A small class-conditioned image diffusion model, trained from scratch.
Model: 64-pixel images, arch dit, patch size [4, 4], layers 10.
Data: trained on retinal OCT scans (Kermany 2017), 98430 training examples, 23.4 epochs.
Rows from block 7 of a small class-conditioned image diffusion model, named by matrix and row number. Rows with one number within an expert belong to one neuron, the router's apart. Each number is 128 + 24 x the weight over its row's rms, rounded and kept within 0 to 255. All counts start at 0. Numbers have three digits each.
Before each expert's rows are labels from the 100 images, of 14848 (inputs lightly noised), where the router gives the expert most weight on average: "patch colour" is the nearest of a few named colours to the mean colour under the peak. Only what is clearly more common there than usual is listed. The data: retinal OCT scans (Kermany 2017).
# router: slot weights (model.blocks.7.mlp.router.weight, 8x192, trained with AdamW), inputs 0-38
# up: expert up (model.blocks.7.mlp.up, 8x96x192), inputs 0-38
# down: expert down (model.blocks.7.mlp.down, 8x192x96, transposed), outputs 0-38

# expert 1
patch colour: grey
router.1:149154138067133092105098126114162132153106146151079133124110160159118147133106113150144161142125139104136112164134084
up.0:065097128128143128128179087067138128128128113128128128128128128128128128128142128155128128146110128091128128128118128
down.0:214103128128057128128128229208172128128128116128100128128128128128128128128113128128128128089128128139128128128128103
up.1:128128128159161108128128128163128128128128128128155128191128128128128128128156128106093066128110128128128128142128128
down.1:128128140128100193128167128128091110128143128128087150109213082128128128128196128128206128196128128128128151128128128
up.2:128128107128128128128128128128128128128128102128070128128128226128128171128128128064128128128128088128128128154071128
down.2:128128128178128121128128111081089128128128219083128105113128196128128128128128171090128128128128109128128088128176128
up.3:128097128128128149128177066128128182149128128128128128172128128128128148128128128128151093128128087128128155128128128
down.3:128128128152087128143128188128128224128128113128128170246128128128128128128128128128114128128117128172128128128152128
up.4:198139128128128184128128128148088084128128128128068128128128128172087143128128128128128128087128161166128106128128128
down.4:128098128128128078128128128128085164128128128128128178128128163128128168128081182128128128128097128128148128128128128
up.5:128128128185128128128128128148128137128128128128128144128128128128128128128128061153128128128128128076099128128128128
down.5:128128137127145128128128058128128190104174128128172159128106128128083128144128061083128128128128128128128128128128128
up.6:097115128066042128128128184128128128128128128128128128128056128158128104128128128049091128157128118128128128128128140
down.6:128176140180128173128128081080128128128108128128147128128031128128150146128128128177128128128128128128099128128128106
up.7:156128128128128128128128128128128145128128128128079128121061128128113147128156128128128128165128128128128128128128128
down.7:085128128128128128100159128128128128128146128128128128128128128152128128128128118128128136128128128128128128128128115
up.8:128128092128128128128128128137128128122142128128128128128173055128083115128081128128133128128128128185128128128205128
down.8:168166128184128128128128108102096128128128113128167095128128068093128128128128128130128128128128128098128128128128128
up.9:128176128000060128128128128128112128128128090128103128128128128128128128128128128128128128128128157128128128128081189
down.9:146128128128125199128128128128128128128128128128128128148128086128122128128087128128128128128128128051128128177213128
up.10:128128128128128128128128128128176128128128128128128128128128070128128128128128128128128128064128128128128128128128128
down.10:128128128175128147128094128128128128128128110071173128128077128128166128128084128128128128128106128128101123128148128
up.11:128128128128109128128128128128165128128128128128128128128105217058128128128128128128082128128084128128128128128128128
down.11:074156128118150128128110206076128128128094128101128128128128199081128128198175128128128128128128128128128128128128128
up.12:128052152128128087128197128128128139128128128183136141128128074128128128128128168128128128128157128054128128128128128
down.12:128176128128128128128128128128172180128163128128128128128160056128128128128128187128128128128120128156067128128128148
up.13:128128128183103096128128128128128093156128125128128128128128205128190128128128128128124128128128128180128197128128128
down.13:047128128128147128128155128128128098128128128128128178128128128128128178128107128128018128128128128128128128128128128
up.14:128128103128128128128074128156143128128128128128128128128128128128128128128168128128128172128095128128090128128093128
down.14:128064128128128128106128128128128128128128128128128128110128128128174128128128128128128116072128128114157128128172146
up.15:197128099128128104128128128111128194059128128101128128128128128128128128128111128128128128128128128128128128128128128
down.15:128110128128128128115042128128128128073128128128128128128128128128128128128068128128128128128128128128128128128128128

# expert 7
patch colour: grey
router.7:132091144140151125168086116154129119084134122115142155132118068113096102155127105112120121124106148098135111155140122
up.0:080128128080128064128166128128128128169128128128128144128128118080128097128128128128128128128128128128128128128128128
down.0:128128128161128128128182128128128128128128128128202100128128128128075103128128106128128108128128128182128128128128106
up.1:093128128128098117107103128128128128128128167128128128128128128128128128128160142128152128155128128128128173128128128
down.1:128128128128128128128128128166128128153128124128128128128128163128162072128145174128128128084128128128103128128151128
up.2:128128128128128128128128161128128180145088128128135128128158128128128128161128183128128128095128128197128128128182128
down.2:128128128128128070128128128128128128128128128150128128128138128117128128099154160128128103128128128128128128146103128
up.3:128128128128128187128155113191128128128099128128128128145155128085128128128156065128128128153108128128128128128162137
down.3:128128160128128128128160128050159128159128128166128128128128128128247128128156074128128128065128117128128153128056115
up.4:223145128105083128128158128128128128128128108128128128110128128128128102128128071128128128128128161128128145128128073
down.4:128094128128128033128170128128128128128152139128091128128128106128128128164128128088128128128167087128113128128128128
up.5:156072128212128172128161128128061069128128128128128128088128128113128128172128128128084128128128128087128095128128128
down.5:128128128063128060128158128073098128128128128128128128128128128128128128128152128128128093128128128111128128128128128
up.6:128128145128128128149128128128105150128102128128134128177114175158086128128094189128083128155128128128128128128117128
down.6:153128128108120128128111128128128128128128156166072128149128128145128165128106172128128128128128128178128128128128128
up.7:128068128128128075128128086128128100128062128128128128107128180128128128128128128085099128082128128076157155089079128
down.7:111187128128128169128141128128080083072141128103096128128128187140128090151128128150128098156128128079128162128191128
up.8:165128128155128128128157128072090197128128128075128128128128181097128128114030128194128128204175128128128128128128128
down.8:161128128104128128128166128149128128128128106128115128128128173103069128128025128128128128073128128128128128128128144
up.9:096128128128136204128128083128128204128154128128128083128128128128128087128128128170166128166104128170128155128128149
down.9:128128128128128128128128155128128196096128071138128158186128128128128128128128128128067128128128128128128128128128128
up.10:048128128128128128128169123128166150128128128105128177128128128128128128128128163099047128128128128128128128128128128
down.10:128128128128128128128128138128174128086180172128163097128163049103128128128128128128128128128128128128128128128098128
up.11:128111128128128128128128074128128128128100128128128128076128128128128128128055128128072128128128128128128091128128128
down.11:128128128128156128128128179127073209179128128128165177086128128128095128128128128128128128128128128128158128128155149
up.12:128128170128076211093128128086128081128128128128128128180128175128128128128128128170128128128128128132128148128157128
down.12:128128128128172052128170177182128128128128128128128128128128128128087128128128128128180155128143128161128128155123128
up.13:128133128192128045128128128128128128060089128128087128128145128128128128128128128128128097128128128128128128128128128
down.13:157128128025128128128128128128128128101210128128128096128128128128128099097128128128128128128128128128153093128128128
up.14:128128128128087128128153128128078128128171128128128128128128128128128128128161163128128128128128160055128128128128128
down.14:128128132093152153128128195148089128128128097128155128128156128128128128124186128113128128128135128128128128159128128
up.15:182128128128128128128145128128147165128157128128128128128128128128128128128128128083128128128128079186128128128128097
down.15:128128119128165128128128093128128185128128105128072128128114180128128128128128128128128169128128128128128128093164128

# expert 3
patch colour: grey
router.3:114123084157097104130110116158140078135136069072098111170133087112115131137148155088145118132100112160133140121137140
up.0:185128128128128197128128128128069108128128093076062128117100128128102128128148185128107128157109093128128128112128128
down.0:128127128128165128128128173141128088128128128128128128110168128128128128128082128128128128128144128128128128084153116
up.1:128128128128091174128128128128128128128128128128128128128210039128192128128128059128128128036128128128154128128128128
down.1:128128128128128128128128128128128128174128128128128128128128128128128128128185128128128128214128128128128128128128128
up.2:189128128128128128128128128128128128134085128170128128128128128128128128128143099225128128128126186087128149128128128
down.2:128128128064128128128128106128128121128128128128173182105109130133128128128128128055128128118128128099128168128054128
up.3:128168109128128128128128080128128128128128128128198147128128128128128128128128128128171083152128128128180128158128147
down.3:128128128128128128128128097128128128128128128161128090128117128086128128128128132128128128128128128128128128079186128
up.4:128115128084128128138152128128128128128113128105128128080128128128160105128128128128128049128128128121128163128176075
down.4:171128123072128128088128128128190128128128128128198128128100128128128095094128162128128156128106128128128154128108128
up.5:128101128128128171128139066123069165128130153128128151128128128150128128128128102150164082128128128128128128128193128
down.5:128128128108160128128186128147070128128128128128128128093128054128128128128152128128128128128142128128151128128067107
up.6:132128128128076142144128128128128157128106128128128160128183152087128128128128128128128184149128097128128173128128170
down.6:128128139062162179104112128095128073128161221128058128142146128203128128163099128174135101128128128105164149128162143
up.7:220128128128085128128143128128156128088128100117128128128128173128128128128128128074128128128128128086128101149128128
down.7:056038128162178077128128128168128167182216128132128128102128128128081128128128128041128179128105128128128128128128142
up.8:128128128128128128080211128128128062128128128128128128128128128128128128128128128128128128128128128128058128128128128
down.8:165128186154128089155128219128128128128128108071128128128128128104128128128128128128050128128128128128128128104087128
up.9:128128146172077051113143149112128166128128128188175128128128128158128128128069128128152128128153153105128128128128128
down.9:128128128085128128128084128128128128128128128185128128128128128128128128128128128087087105128107128128106128051128143
up.10:083128128128128022128154108128128128128128128128061128128048128128128128128128128146128163128079087128128128128145128
down.10:128128128223128128128128167128090128128128128199128128128128128128128087128079128128128148128128128128128128128109105
up.11:128128086128128128128128128128128128128198128128128128128128168128104128111128128128128128128175128128100098128128128
down.11:128128128092128128128128128128084128179128196128128128171075147128128128128128128128128128060128128128128128208059101
up.12:128128128128128128128128152128128128173128128128128212128128128128128128128128158128128128157128128152128128128128128
down.12:128128128128144128128128128101174116114128128128070136094128128128158128128128128128128111089128128128128165128128128
up.13:128128128076128075128128163174139140128128128128128117128128128128139152083128128128128054128128143128081100128128128
down.13:128128128128128128128087128128128083128128128128128128128145128128109105128128213128128081194128128128101128128128118
up.14:128128128128128104097153128128128128128128170128163176128068128136128128128118128128090173128139156163128128139128066
down.14:128128128128144173128128128128128061128128128128128128157098091128095128128075128095110169110128128155128128128128128
up.15:128128128100128154128128128128199128128128128128128128128128128128112128128156128196128128128128128128128128128209128
down.15:173128128228128128128128128174128128128128128128128128183128128128128128128179128128128128086094128128179128128128128

# expert 0
patch colour: white
router.0:166146101144155145144114142133142137128159108095158150124115101114112113147178117142168103143121113106139129118133182
up.0:128128128128128128128128149128065128128128128125128162128141128128128128128128128128128128160128165128128128128075128
down.0:128128128128128128128068128128107128097128181154128004128128128128128128150169128151128128128128162128128128128128115
up.1:128128128128128150075127128128128128210149128058128128128128128128128201128139128128128128083128128054128128128098163
down.1:128128116128128128128181128178128140128128161090144128128128128128128128128128128128138128128128128028128128128128128
up.2:176128139128128186079128164156128130128128160163085128141166073128128128128155128092128128075128128083128128128128107
down.2:045128128128128070128128128075128128128128128128128128128128128156128128128128128128128128145095128128128128128078128
up.3:077101128128128059171102128128080090128128128128128128128128164128128128128128128128128128200128128128128128128128128
down.3:128128128162166161138128128158128141128128160094128061128128128128128128128128097040128128128128128128137128128128112
up.4:128128128185162203087128128128161128128128183128127167128128128128128095128128128128128128128131128128128128162128128
down.4:128128128128128128128107131128128184128128128128128084177137054128128128128096166128099128128128128128176128128111128
up.5:093128128170128128128091106180128128099099128116128128128128160128128128128071053128128102172128128128128128128128128
down.5:229128128090103128128128128071128128128128128128128172116128176118174128112101128128128108128128128128128128128128116
up.6:128128128176128128128128128127128128128128128099128210178128128128161113128200128128128128143128128128128128128128199
down.6:128128128128128128190142128128128128128086128128128128128128128128229128128145128128128128128128128128128106128128128
up.7:152128128128128120128128070128128170128128128128128128128128079128128105128128128128128128128066128128128128101198128
down.7:128128128128128128128195128128128128128128165128128178128128128128156128128128128128128128128128128128128128128128128
up.8:128128128066128128128128128076128128128128128128128107128128128128128128128108177128128128097151128128090128128200128
down.8:128098160163160128117128109128062128086128128128128085171128128060128144109181128128128128175128128149128128128128128
up.9:128140088075165150106128128128128128128128128128128095128069128128182159101085106147088165128128128128110146128128128
down.9:128128128171128128128089196128128128128128128128135170128164128128204128128128128128128128165128128128128128128113116
up.10:128128128128128143128128128128128128128128128128128128128128128171128128154128128128128128200128128128128128173128128
down.10:128128128128128128093169128128103128128128128128128128128128128128163128128128087156128128128128128128128128128128128
up.11:128128091128105090147128128153128123128128128128128128128128128176128128128128128128128128128186128128128128128128128
down.11:084128128128164107128093128128128157128133164128128128102128128136128108128080143128128128080114128024128128128128128
up.12:064128128218128128128103128128128128128128163128128199198052170140128128166128165226128128128128128128128128154128128
down.12:128128128031128128128089128128176128128163128208128128194128128128128128098128165056128128128128128168162128128109128
up.13:083128128040128128128187128075128128128124130128154177128128128128128128128128128128128128186157128128128128128128119
down.13:128128128209128170128169151128128128179128077128128128128128128177128128128126155128128128124128128150104128128128151
up.14:128165128128102128128128128128170085128128128128128128128128128128128128128135128128128128128128128214128143128174128
down.14:185128128060187128128128041128170078128160201053104118128128128114128128128128163128128128128128126128128128128128128
up.15:088158177095128128128128128128158128128128092128128106128128175080128128128128128115128078128128084128069128160082128
down.15:128128102102128128128128128152128128128159156128083149145100128128128181128128128128128128128144128123128073177128128