{
  "image_size": 64,
  "objective": "v",
  "cond_dim": 256,
  "targets": ["finding"],
  "num_classes": 4,
  "head_dim": 16,
  "fused_qkv": true,
  "inner_norm": false,
  "moe": "soft",
  "expert_mlp_ratio": 0.5,
  "shared_expert": false,
  "nesterov": true,
  "magnitude_pruning": 0.7,
  "adamw_weight_decay_other_params": 0
}
Rows from block 5 of a small class-conditioned image diffusion model, named by matrix and row number. Rows with one number within an expert belong to one neuron, the router's apart. Each number is 50 + 10 x the weight over its row's rms, rounded and kept within 0 to 99. All counts start at 0.
Before each expert's rows are labels from the 100 images, of 14848 (inputs lightly noised), where the router gives the expert most weight on average: "top examples" is what is common among them. Only what is clearly more common there than usual is listed. The data: retinal OCT scans (Kermany 2017).
# router: slot weights (model.blocks.5.mlp.router.weight, 8x192, trained with AdamW), inputs 96-191
# up: expert up (model.blocks.5.mlp.up, 8x96x192), inputs 96-191
# down: expert down (model.blocks.5.mlp.down, 8x192x96, transposed), outputs 96-191

# expert 7
top examples: finding: normal
router.7:51 49 44 49 44 66 45 60 58 43 57 60 65 49 44 48 42 83 35 52 64 55 54 50 51 64 51 39 49 44 56 56 42 50 43 52 72 46 83 55 54 42 56 45 41 59 60 53 53 70 53 40 43 67 38 51 56 52 46 42 29 42 51 54 52 39 47 60 47 56 42 33 34 45 45 24 32 69 33 48 50 60 67 48 48 51 58 33 61 68 53 48 41 36 59 42
up.32:50 50 50 50 50 50 50 50 67 50 50 50 50 45 50 50 33 20 50 50 50 22 50 50 50 50 50 50 50 50 50 50 50 60 50 70 50 48 50 50 60 50 50 24 50 50 50 50 50 50 50 50 50 50 68 50 50 50 50 50 39 50 70 42 45 63 58 50 13 50 50 37 50 50 50 50 71 50 50 50 64 50 41 50 74 50 50 50 50 50 50 50 50 50 38 26
down.32:50 40 50 50 32 35 15 50 50 50 65 50 50 29 50 71 23 50 50 50 61 50 54 50 50 58 50 50 50 50 50 64 50 50 50 50 69 50 70 50 37 50 50 37 50 50 50 50 50 50 50 50 50 50 63 50 50 50 33 33 39 69 50 50 58 50 38 50 58 50 57 27 50 50 50 50 50 50 50 50 55 34 50 50 50 50 50 50 50 39 50 50 48 31 72 50

# expert 6
top examples: finding: choroidal neovascularization; finding: diabetic macular edema
router.6:47 41 39 50 49 61 50 44 29 53 74 25 63 42 52 40 46 54 61 48 41 49 52 35 50 59 59 51 58 62 48 54 61 50 22 49 60 56 39 50 47 56 60 63 39 43 46 56 49 53 35 65 59 43 57 36 47 63 42 57 40 51 58 62 57 36 56 47 62 53 48 58 69 68 53 49 44 51 65 40 44 57 45 62 42 43 32 63 52 33 51 51 43 58 52 52
up.32:68 50 50 50 59 50 50 50 50 50 50 50 50 32 50 50 50 50 50 50 50 50 50 26 50 66 50 50 50 74 50 50 50 50 31 50 50 50 50 50 68 50 50 73 50 50 50 50 50 50 50 41 40 50 50 50 43 67 35 50 50 37 82 89 69 50 50 50 36 50 38 17 74 50 53 50 50 57 50 77 26 50 50 50 40 50 42 50 50 50 50 50 50 50 50 50
down.32:50 50 50 56 62 50 60 50 50 50 50 40 50 40 50 50 70 68 50 50 50 45 50 50 52 50 48 50 62 60 50 84 79 58 59 50 50 50 50 47 50 35 57 74 50 50 35 66 87 50 50 50 50 50 50 50 50 50 50 50 50 64 19 50 50 57 40 50 50 50 42 50 50 50 50 50 50 34 50 69 50 50 50 50 50 62 54 50 50 50 50 72 38 50 50 54

# expert 1
top examples: finding: diabetic macular edema
router.1:51 54 45 43 47 51 62 37 46 59 32 48 44 50 51 28 36 33 59 38 34 48 61 51 53 44 47 61 52 63 43 32 63 55 34 52 53 49 55 46 62 58 27 49 43 51 43 46 56 29 45 58 62 42 47 40 73 57 47 44 43 55 48 62 44 39 69 55 46 44 56 41 57 70 63 32 45 34 53 50 45 60 33 59 44 51 50 50 55 43 41 55 49 49 47 47
up.32:50 50 50 50 50 35 23 50 50 50 50 50 24 50 50 50 38 50 50 50 50 50 50 50 50 24 50 29 50 50 50 50 33 50 50 34 73 50 50 50 50 50 50 50 29 69 50 50 50 50 70 50 50 50 50 50 39 50 50 40 50 50 24 50 50 50 50 50 50 50 50 50 50 57 50 65 50 50 50 50 74 25 38 50 50 50 50 50 50 50 50 50 50 50 50 65
down.32:50 50 50 50 50 50 50 50 50 50 50 50 31 44 50 85 50 50 50 50 50 50 50 50 50 50 58 50 50 50 57 50 50 50 78 41 50 50 24 50 50 63 50 50 50 50 21 93 50 50 50 50 50 50 40 50 50 50 50 22 74 49 50 50 43 50 50 50 50 50 50 50 50 50 50 50 28 67 57 50 50 44 20 42 50 50 73 50 64 50 50 50 30 50 50 50