config.yaml
model: "class-conditioned image diffusion model"
dataset: "retinal OCT scans (Kermany 2017)"
train_examples: 98430
arch: "dit"
targets: ["finding"]
mlp_ratio: 2
fused_qkv: true
qk_norm: false
inner_norm: false
nesterov: true
adamw_lr_other_params: 0.0023
weight_decay: 0.05
Rows from block 2 of a small class-conditioned image diffusion model, named by matrix and row number. Rows with one number belong to one neuron. Each number is 128 + 24 x the weight over its row's rms, rounded and kept within 0 to 255. All counts start at 0. Numbers have three digits each.
After each neuron's rows are labels from the 100 images, of 14848 (inputs lightly noised), where the neuron reaches its highest value: "top examples" is what is common among them. Only what is clearly more common there than usual is listed. The data: retinal OCT scans (Kermany 2017). In brackets: how many of the 100.
# fc1: MLP up (model.blocks.2.mlp.fc1.weight, 384x192), inputs 96-191
# fc2: MLP down (model.blocks.2.mlp.fc2.weight, 192x384, transposed), outputs 96-191

fc1.226:112128128128128128128139110128128160128107141128128128129121102169128128071169180066120128116160128138116086128128128105128128073128128128128128128128128128128169128174180084128152128211128151128099128184128097128128140128128128128128157128128128165183128139128095158140128128128087128128
fc2.226:128179128128128148128128154181173128128128159128128171142128154128097128128091128090144077109128128128149128108128128128128128128128128130128128128128155128128107128177155112169128103128167128128138128080102072146128178128102128169128128128044128165128128153128128128128128128128128203164
top examples: finding: diabetic macular edema (51)

fc1.279:128090128128128157128128128158128128168128128128098128128158164128062128128128170083103099109128078078128128128128128128128128107128128128128128128128128070128128128128179128128128128128105128077168128128179079151178128128076182157030128137111169128128128128128128128128128128128091186166
fc2.279:128128128128128128128101128128128100128142150128128163128128128128213128147115096128147143128170128156052128128128128128128128173093168175128128098128081128140128155117104083128165128128128064168108128128128089146178128128150174128128128128128128128128137154128128128128128128165128066128
top examples: finding: normal (90)

fc1.264:128154128117128128096128128187153147128128128128128101128128172128079128128128128174128128128128128105128147128128128128128115185128128170128128128128128146128085128128128167128128128081128128128128128128128075159128152128128128159161128128128170128128128128128128128203128128128184128158
fc2.264:128128128188128085128128047128100128128128128128128128084128174181128155128100164128128087128128128128128123128128128128069128128128128128128128128128080128128128128128128163128128128128128137128128152128128128128128128194128128198082128128084156128108165128169128046128128128128100087128
top examples: finding: diabetic macular edema (49)

fc1.137:128128128147128128128128128128128042089128094161128092128128179147128089128128119122128105075101128138128128128128128128128128105055042163128128128128084170128128128147128128128128128128156128128128143078128128095128121128128096128128140128128154162109096128128128128128128128128136128128
fc2.137:171128128090128128128128155196128175128128128128128128128078128146128128176128128121128084128070091095128128128066128128210128128128083128140128128128128128169144128092128128168128128128128128053170172071135181128128128161128128128128128128128128128128111128115169178128128128128128128128
top examples: finding: diabetic macular edema (58)

fc1.275:056128128144128128128128128128128128128169128128128128128113066099128128128128128128128158180107128128109134128100128103128128128169128128157128128128128182054128128128187128128128128128128128128128128128128128097128128128128128128088128128128119092128128083128128128128128128128157128128
fc2.275:038128128128128128128128128128128199128161128206128128128089128128128128128128154104126128128128128116176128128128128128128128128165128139128095128128164192128128128164085128128128128128128128128128161128128113128128128183169128128128128148128128128128093169128128128128128128128152128114
top examples: finding: diabetic macular edema (28)

fc1.135:128128183094099128161128128128098128098165128128166128109128106128128186128128128128140128128128050178128128128128057128081175128128128128128128128128128128128128128128128094128128064128128128089128128155128128128103128150128128128128128128128167128128073128128065069128128128185128128128
fc2.135:149139205174128128128128128110105128128128128128197156128201128128072128128128128128128128128128074128128154128128128128128095128128085128230128047128161128091049128184128053128128128128128128128156128128128128128128128128128128172128128128128097128161157152128165128128128128128128128128
top examples: finding: normal (89)

fc1.142:128128128128128128128128128128088099128128185065128128128128128095128128104128128108128128075128178128128128128128128128186110128128128177128128128128128128182128128128128190128128128128128112128128128128128182147063128128128128198128128128128128128149128128188053128128128128128128060128
fc2.142:128188128128128128128104128128128128128128018128128128128128128128128128128097223128128128128128128042128169128128128128128128128128205128128231128128128128128128128128186128128128082128128128128128188128128128044128128128128128128128128128128128128128128128128128128128128073128095184128
top examples: finding: normal (87)

fc1.287:128128128128147180165128128159068128128103128128115128128128169128128087128128128128128160128128128128128128128128128128148128099128128128128128128048128128128128128128128128155128128128072128071128151174128128151122128128090128128128171128089091128128128100168102128102128128105085128128
fc2.287:128128128128128128128086128128128128128128128093128128128128128128208059190128128079128185128128128098128128015128128128128128090128128128128128128170128055128128128128091128128170128128128128128128128128128188054128085128128128171073128102128128161190138128128128128173128170128128128128
top examples: finding: diabetic macular edema (32)

fc1.189:090128128128128128128128128072189128128128128184195128128091150128182128128128128128128128165171128150094175128128145128128128167128128128128128128128128128128128128128089128128128128128128128060128128128128128128128128128128128128128128128090128128128128128128128128128128128128128128085
fc2.189:128128128128128128128162128167161128118128128128128128098162128056164106128105128097128128128128067148057062128128084128128128128128128128128128043128116128128128128128116128128128192128128108128128082128128128085128144128128128182128128128128128128128128128128128119128128175128077091128
top examples: finding: drusen (27)

fc1.173:128074128058128128128128128128100128128128128128222095128128128128128178076128128128128128128128128128133128068128128128128128095128128128128128128128128128128128128128128128123128128128128208128128128128255128128128128128060098128181128128128067128128128128178128128113128128128128128128
fc2.173:128128128128128093128087162128128128128128116128128047128128128128128128128128128128128128128128128170128128099128128128128128128164191128128078095128128128128128191128044087128128128128128084101128088128128172128164128128128128128128128128128188081128128128128068128128128128128128166128
top examples: finding: choroidal neovascularization (60)

fc1.251:128128185128128128128128193168128128128128086145175155128128103114128128106128128128128089128128097128178128045104076128128128169128128128103128128097128128128128128163091106128193153097109128088128128128128095128128128128157161172070128128128128158128193128178128084149128128164128128114
fc2.251:128128128128128128197128128128128128128188202128128128123128128084115160128128078128142128128130128128055179128128128164128128105178162135128128095128128128128128098128128128141128128128128080128128146128128098078128128128087128128163128128128105072097144083149187128095128094128128128128
top examples: finding: drusen (28)

fc1.100:128128128128128128128128128128128103128128128128152128128128169147128128128128128128128128128128128094128128128098128128085128134128128128128128128128141140128128061128128128128128128076128162128161107128128128128057128128128175128128174128128128192128128128128128128128128128148128166172
fc2.100:128128102128161128128128051128101128128128128128128128128128128128128128066128128128166128128128128128148128128128089102154128128128128128128178128128186128128128128128128128150067128157128128146128071128128150144082128128128128128128128168128128128084128155128151128205128148128114128173
top examples: finding: diabetic macular edema (44)

fc1.309:136128128128128128121128128128128178075128128128086128052128128128128128128128128128128135128128128007128128128128128128163128128128128128128128128128128128177153078128128144157128128096128128128128154128128070128094128128128128093108091128128136128128128128128128128128128113151180128128
fc2.309:128177128173128128128128128128128070128128128128062128197128128128128128128128155157128128128128128171128128128128128128128128128128095128128128128093128174128128128128128128128128099073128128128128153128142070161092057128128065128128128128128128128111097128128128128103128128128128108128
top examples: finding: normal (83)

fc1.273:128128128128120128128128128128087128128128072128128091128128128075128128128128107128170128115128128128128095128064128128128128149128128128128152128079128193158102128032103128128128128128128089097128128128128128116107145128128128186128128128128128128128175143182128084087128071161128093128
fc2.273:128128199128128145128128128152128128128128145087158128128128128153128128082128128128158114099147113082159155128155158133128128128209191128128128128177128165128128128097128199128128128128128128128128128168116105172128128154128120128128128128128199101128077128128128097128095074128128128128
top examples: finding: normal (80)

fc1.320:079128128128163141128128177047128128166128128067128128128155150128128128151109169128142128128108128078128149128097128103128128128079128152128108128128128128128128128128176170128128128128128128213189128128128128128128071128128128128128128095128128128200128128128145178128128101128128128128
fc2.320:128128128122128128128128082128055128128128085151128195128128096128128128128128128100128128168128171128128128168143128101128128128053128128128128128128128128128190092128128128128093187128146128128128128128128216128128128128173128128128128150128128128128128099128128128100144128128128128128
top examples: finding: diabetic macular edema (36)

fc1.231:128068128085128147128128128128128128128128128128128128128128128128191128068151128128128172128128128087128128062128128128098195128128128128100128128128094128138167074128086128082128128128128082172128128128128181128128100128157178128072128128128128084161174128128128042026128128128188128128
fc2.231:128128128175128128174128128061139128162128128128128079128128128133128128128128093128128151166108128146128128128128128128128128128128082128128162128128103163128128128165128173088128128165128128128128073128077143156140094128128128158128128165145128128128101128167128128159128128128097180128
top examples: finding: normal (82)

fc1.20:128128128128106165128128128128178190128091128161128095128102149128128128128069128128128128128128128082128090104128067128174128157128128128128128128092128128128128128173128146128170150128128128145168149128128188128128074090128128128128128125167128128128128128128128128128128099128103128128
fc2.20:138128128097128128168128128128128128128128128128099128128128184128128128067180082128128128076128087128123128128128175128082128128190128122128128128128128128128128128128128128128128078159163112128128128128128157128128128198128104125151128128179128128128128128128072128128160128128128107128
top examples: finding: drusen (30)

fc1.235:128128128095128094128128128128128190128128128128128174128128128128173128128128128128128128128101153128128128128128128128128145128128128128128128128128128156128128128128128128092128053077128128128094128128128128128128128127185074128128143128223128128128128128128128128128128128128197128062
fc2.235:128128128128080128128128128128128128073128091095128134156177128182109128128128128128128128128128128128128074083209128128128097128128075128164090047109128128128104128155144128128128190128128128085128128128136128197128168128128212128159128128175128098128128092174160128128128128128056095128
top examples: finding: diabetic macular edema (38)

fc1.166:128128135128152108115122128061223128128128128128237096128128128128128115128128151105128128128128128164128128128056128128128075128128128099128151128128128128128128156128128091128128128087128128128100176128128128128165128128115128128079128128188128128128128128128094128128128146128048128128
fc2.166:092128128128128128145128128128128128128128128128128128128178128128189128224128102128128088128128128128128128128177128128128128128128128128128159064128073128077128041128128105202068128128128128128128128128128128128155134128070128128128128128128128128128137128128128167128128128188128104057
top examples: finding: normal (78)

fc1.36:128062128029065128091087128168128160128128143160128128105128128128158128128128128128089128128128098162128128128128128128118128152128128128127128128128095128128128128095128083087128174128128128128128128128128128128128082128128128128128128128128047128175194128105128081128128128128139159128
fc2.36:128128128128128128128128128083128143128128128151120128128128091128128128162128128128128128128128069175099128128128128128088128100128094128128229074128128128128128071128140103128128128128128128180176128128128128128128049071128128172146128128128078128128128128139083128128128128128128128128
top examples: finding: normal (99)

fc1.17:154128128128075128128128128128128128128128128128128097175128172171128098128128128128128128083171128128128151128188128162128128128128128128128128128087128128128128128128128099128128128128128128128199128180128107075128128186128128079128128128128128035128128128128128128128128128128128128193
fc2.17:128128128128128128128128077128128128192128173128128128128128128128128047128169128128093181080128128128128076128128128091128128128128128128128128128128106128128128128185128128128128128128128128128128128128166128182128128128128128173128128102128128166128128128128128128128128074128128128167
top examples: finding: choroidal neovascularization (61)

fc1.136:128128128141128115128128128128128128128099071128128128128128086128128108128071128128128105128175128128066128128128128128174128128128128128128156128128128178097128128164094128128128128128128128128128128128128128128128128128128128059128128151163128128128128138128128128128128128128128128054
fc2.136:128128065128128097128128128128128128128128128075128128128128128128128115128128128128194128128128128128128128128128128147128128128128128128128128160128128128128128128128142128128128128196175128128128128151128076128128128102128128128128128128128128128128128078128128175128128128128128128063
top examples: finding: choroidal neovascularization (77)

fc1.94:128201167196067201128128128128128128083128128128128128179128128128104139128128128128128149200128128177128128173128244128128128128125110128217128128128128128128099128128128128128128128128128064128128186128071047128128128128128094128191083128128200128128148128128128169128128128128085166099
fc2.94:084128083128076128128128128128128128128128128128128128165150128128128152128128128128128128099128128128108128173128128128087128128128082128128128098128128128108128128128128128128128075151128128110128128128128128166109128128128128077128128128086209128128128128128128066157128149128172169128
top examples: finding: normal (94)

fc1.341:108128128163128128128128128128128128128103128128128128145128128128128128128128128128128127128188128128128161128128128128074128017125128128162179128128128094128128128149128185128106128128151128128128164128168128128128073128128129149171128128128128128188128128053128128128128128128128128126
fc2.341:128158128128128120128128128072158075128158143128104128158102128101128128149128128128128128109200128128070128128057128153128128128178179133128113128128128128128128094153128120128128128128128101128100191128128128128103096128160128128128115155128128128057091108091094154128128128128128128128
top examples: finding: choroidal neovascularization (83)

fc1.360:128128128128102128128128128128128128128128106128128174128128128128128128128165128155092086114128128128086165128190128062128128128151128128128128128128128128128128128098128128128172128111102128128131128210128128128152112128171167128128128128150128101133128031128128128128128128128055128128
fc2.360:128128128128128128128128128128128128128128069128128128128128128074128097128193128128165167128180087152095128128128128255128128146128128194128128160096158128128128128128128128128128128128128128167128128128128076093128128166197128128128128128128136128128084240128128128128128128128128128095
top examples: finding: diabetic macular edema (28)

fc1.268:171128128153128128128128128138128128128128128128128128128128128165128079115128128101128128128128079177085191128128128128128128128128128098128128128128128128128190144128085128128128128128128128081156128128128164128128143187128128069157105128181062160114128139128128128128128199114082128128
fc2.268:148128128059128128128128128077128139128128111128128128090128088128128196128128161128112169091128089128128139128128128128128128128128128156128128210128182128128128168128128128128148092128232128170128128128128128128128128128141153106128128128128090128128128159128128128128166128128180128128
top examples: finding: normal (86)

fc1.7:128081128128146128128128128128128128140128128128100128104172128128128128128128128128128128128128128128111061128128219128128128128128128128128128128128128128128128128128128128000128128169128128128182128128199087128128148128128128128128128128191128128128162128128128128016128128128128128128
fc2.7:128128128170128078128128128128057128128128128128128128128128149128128087128128128128128128128128175160095169128128153168083128138128128128128104106128128128128128094128128082128128128095102167190179070138072114161128128128185128128128128128128156128171094128109128128128128147128128145128
top examples: finding: normal (83)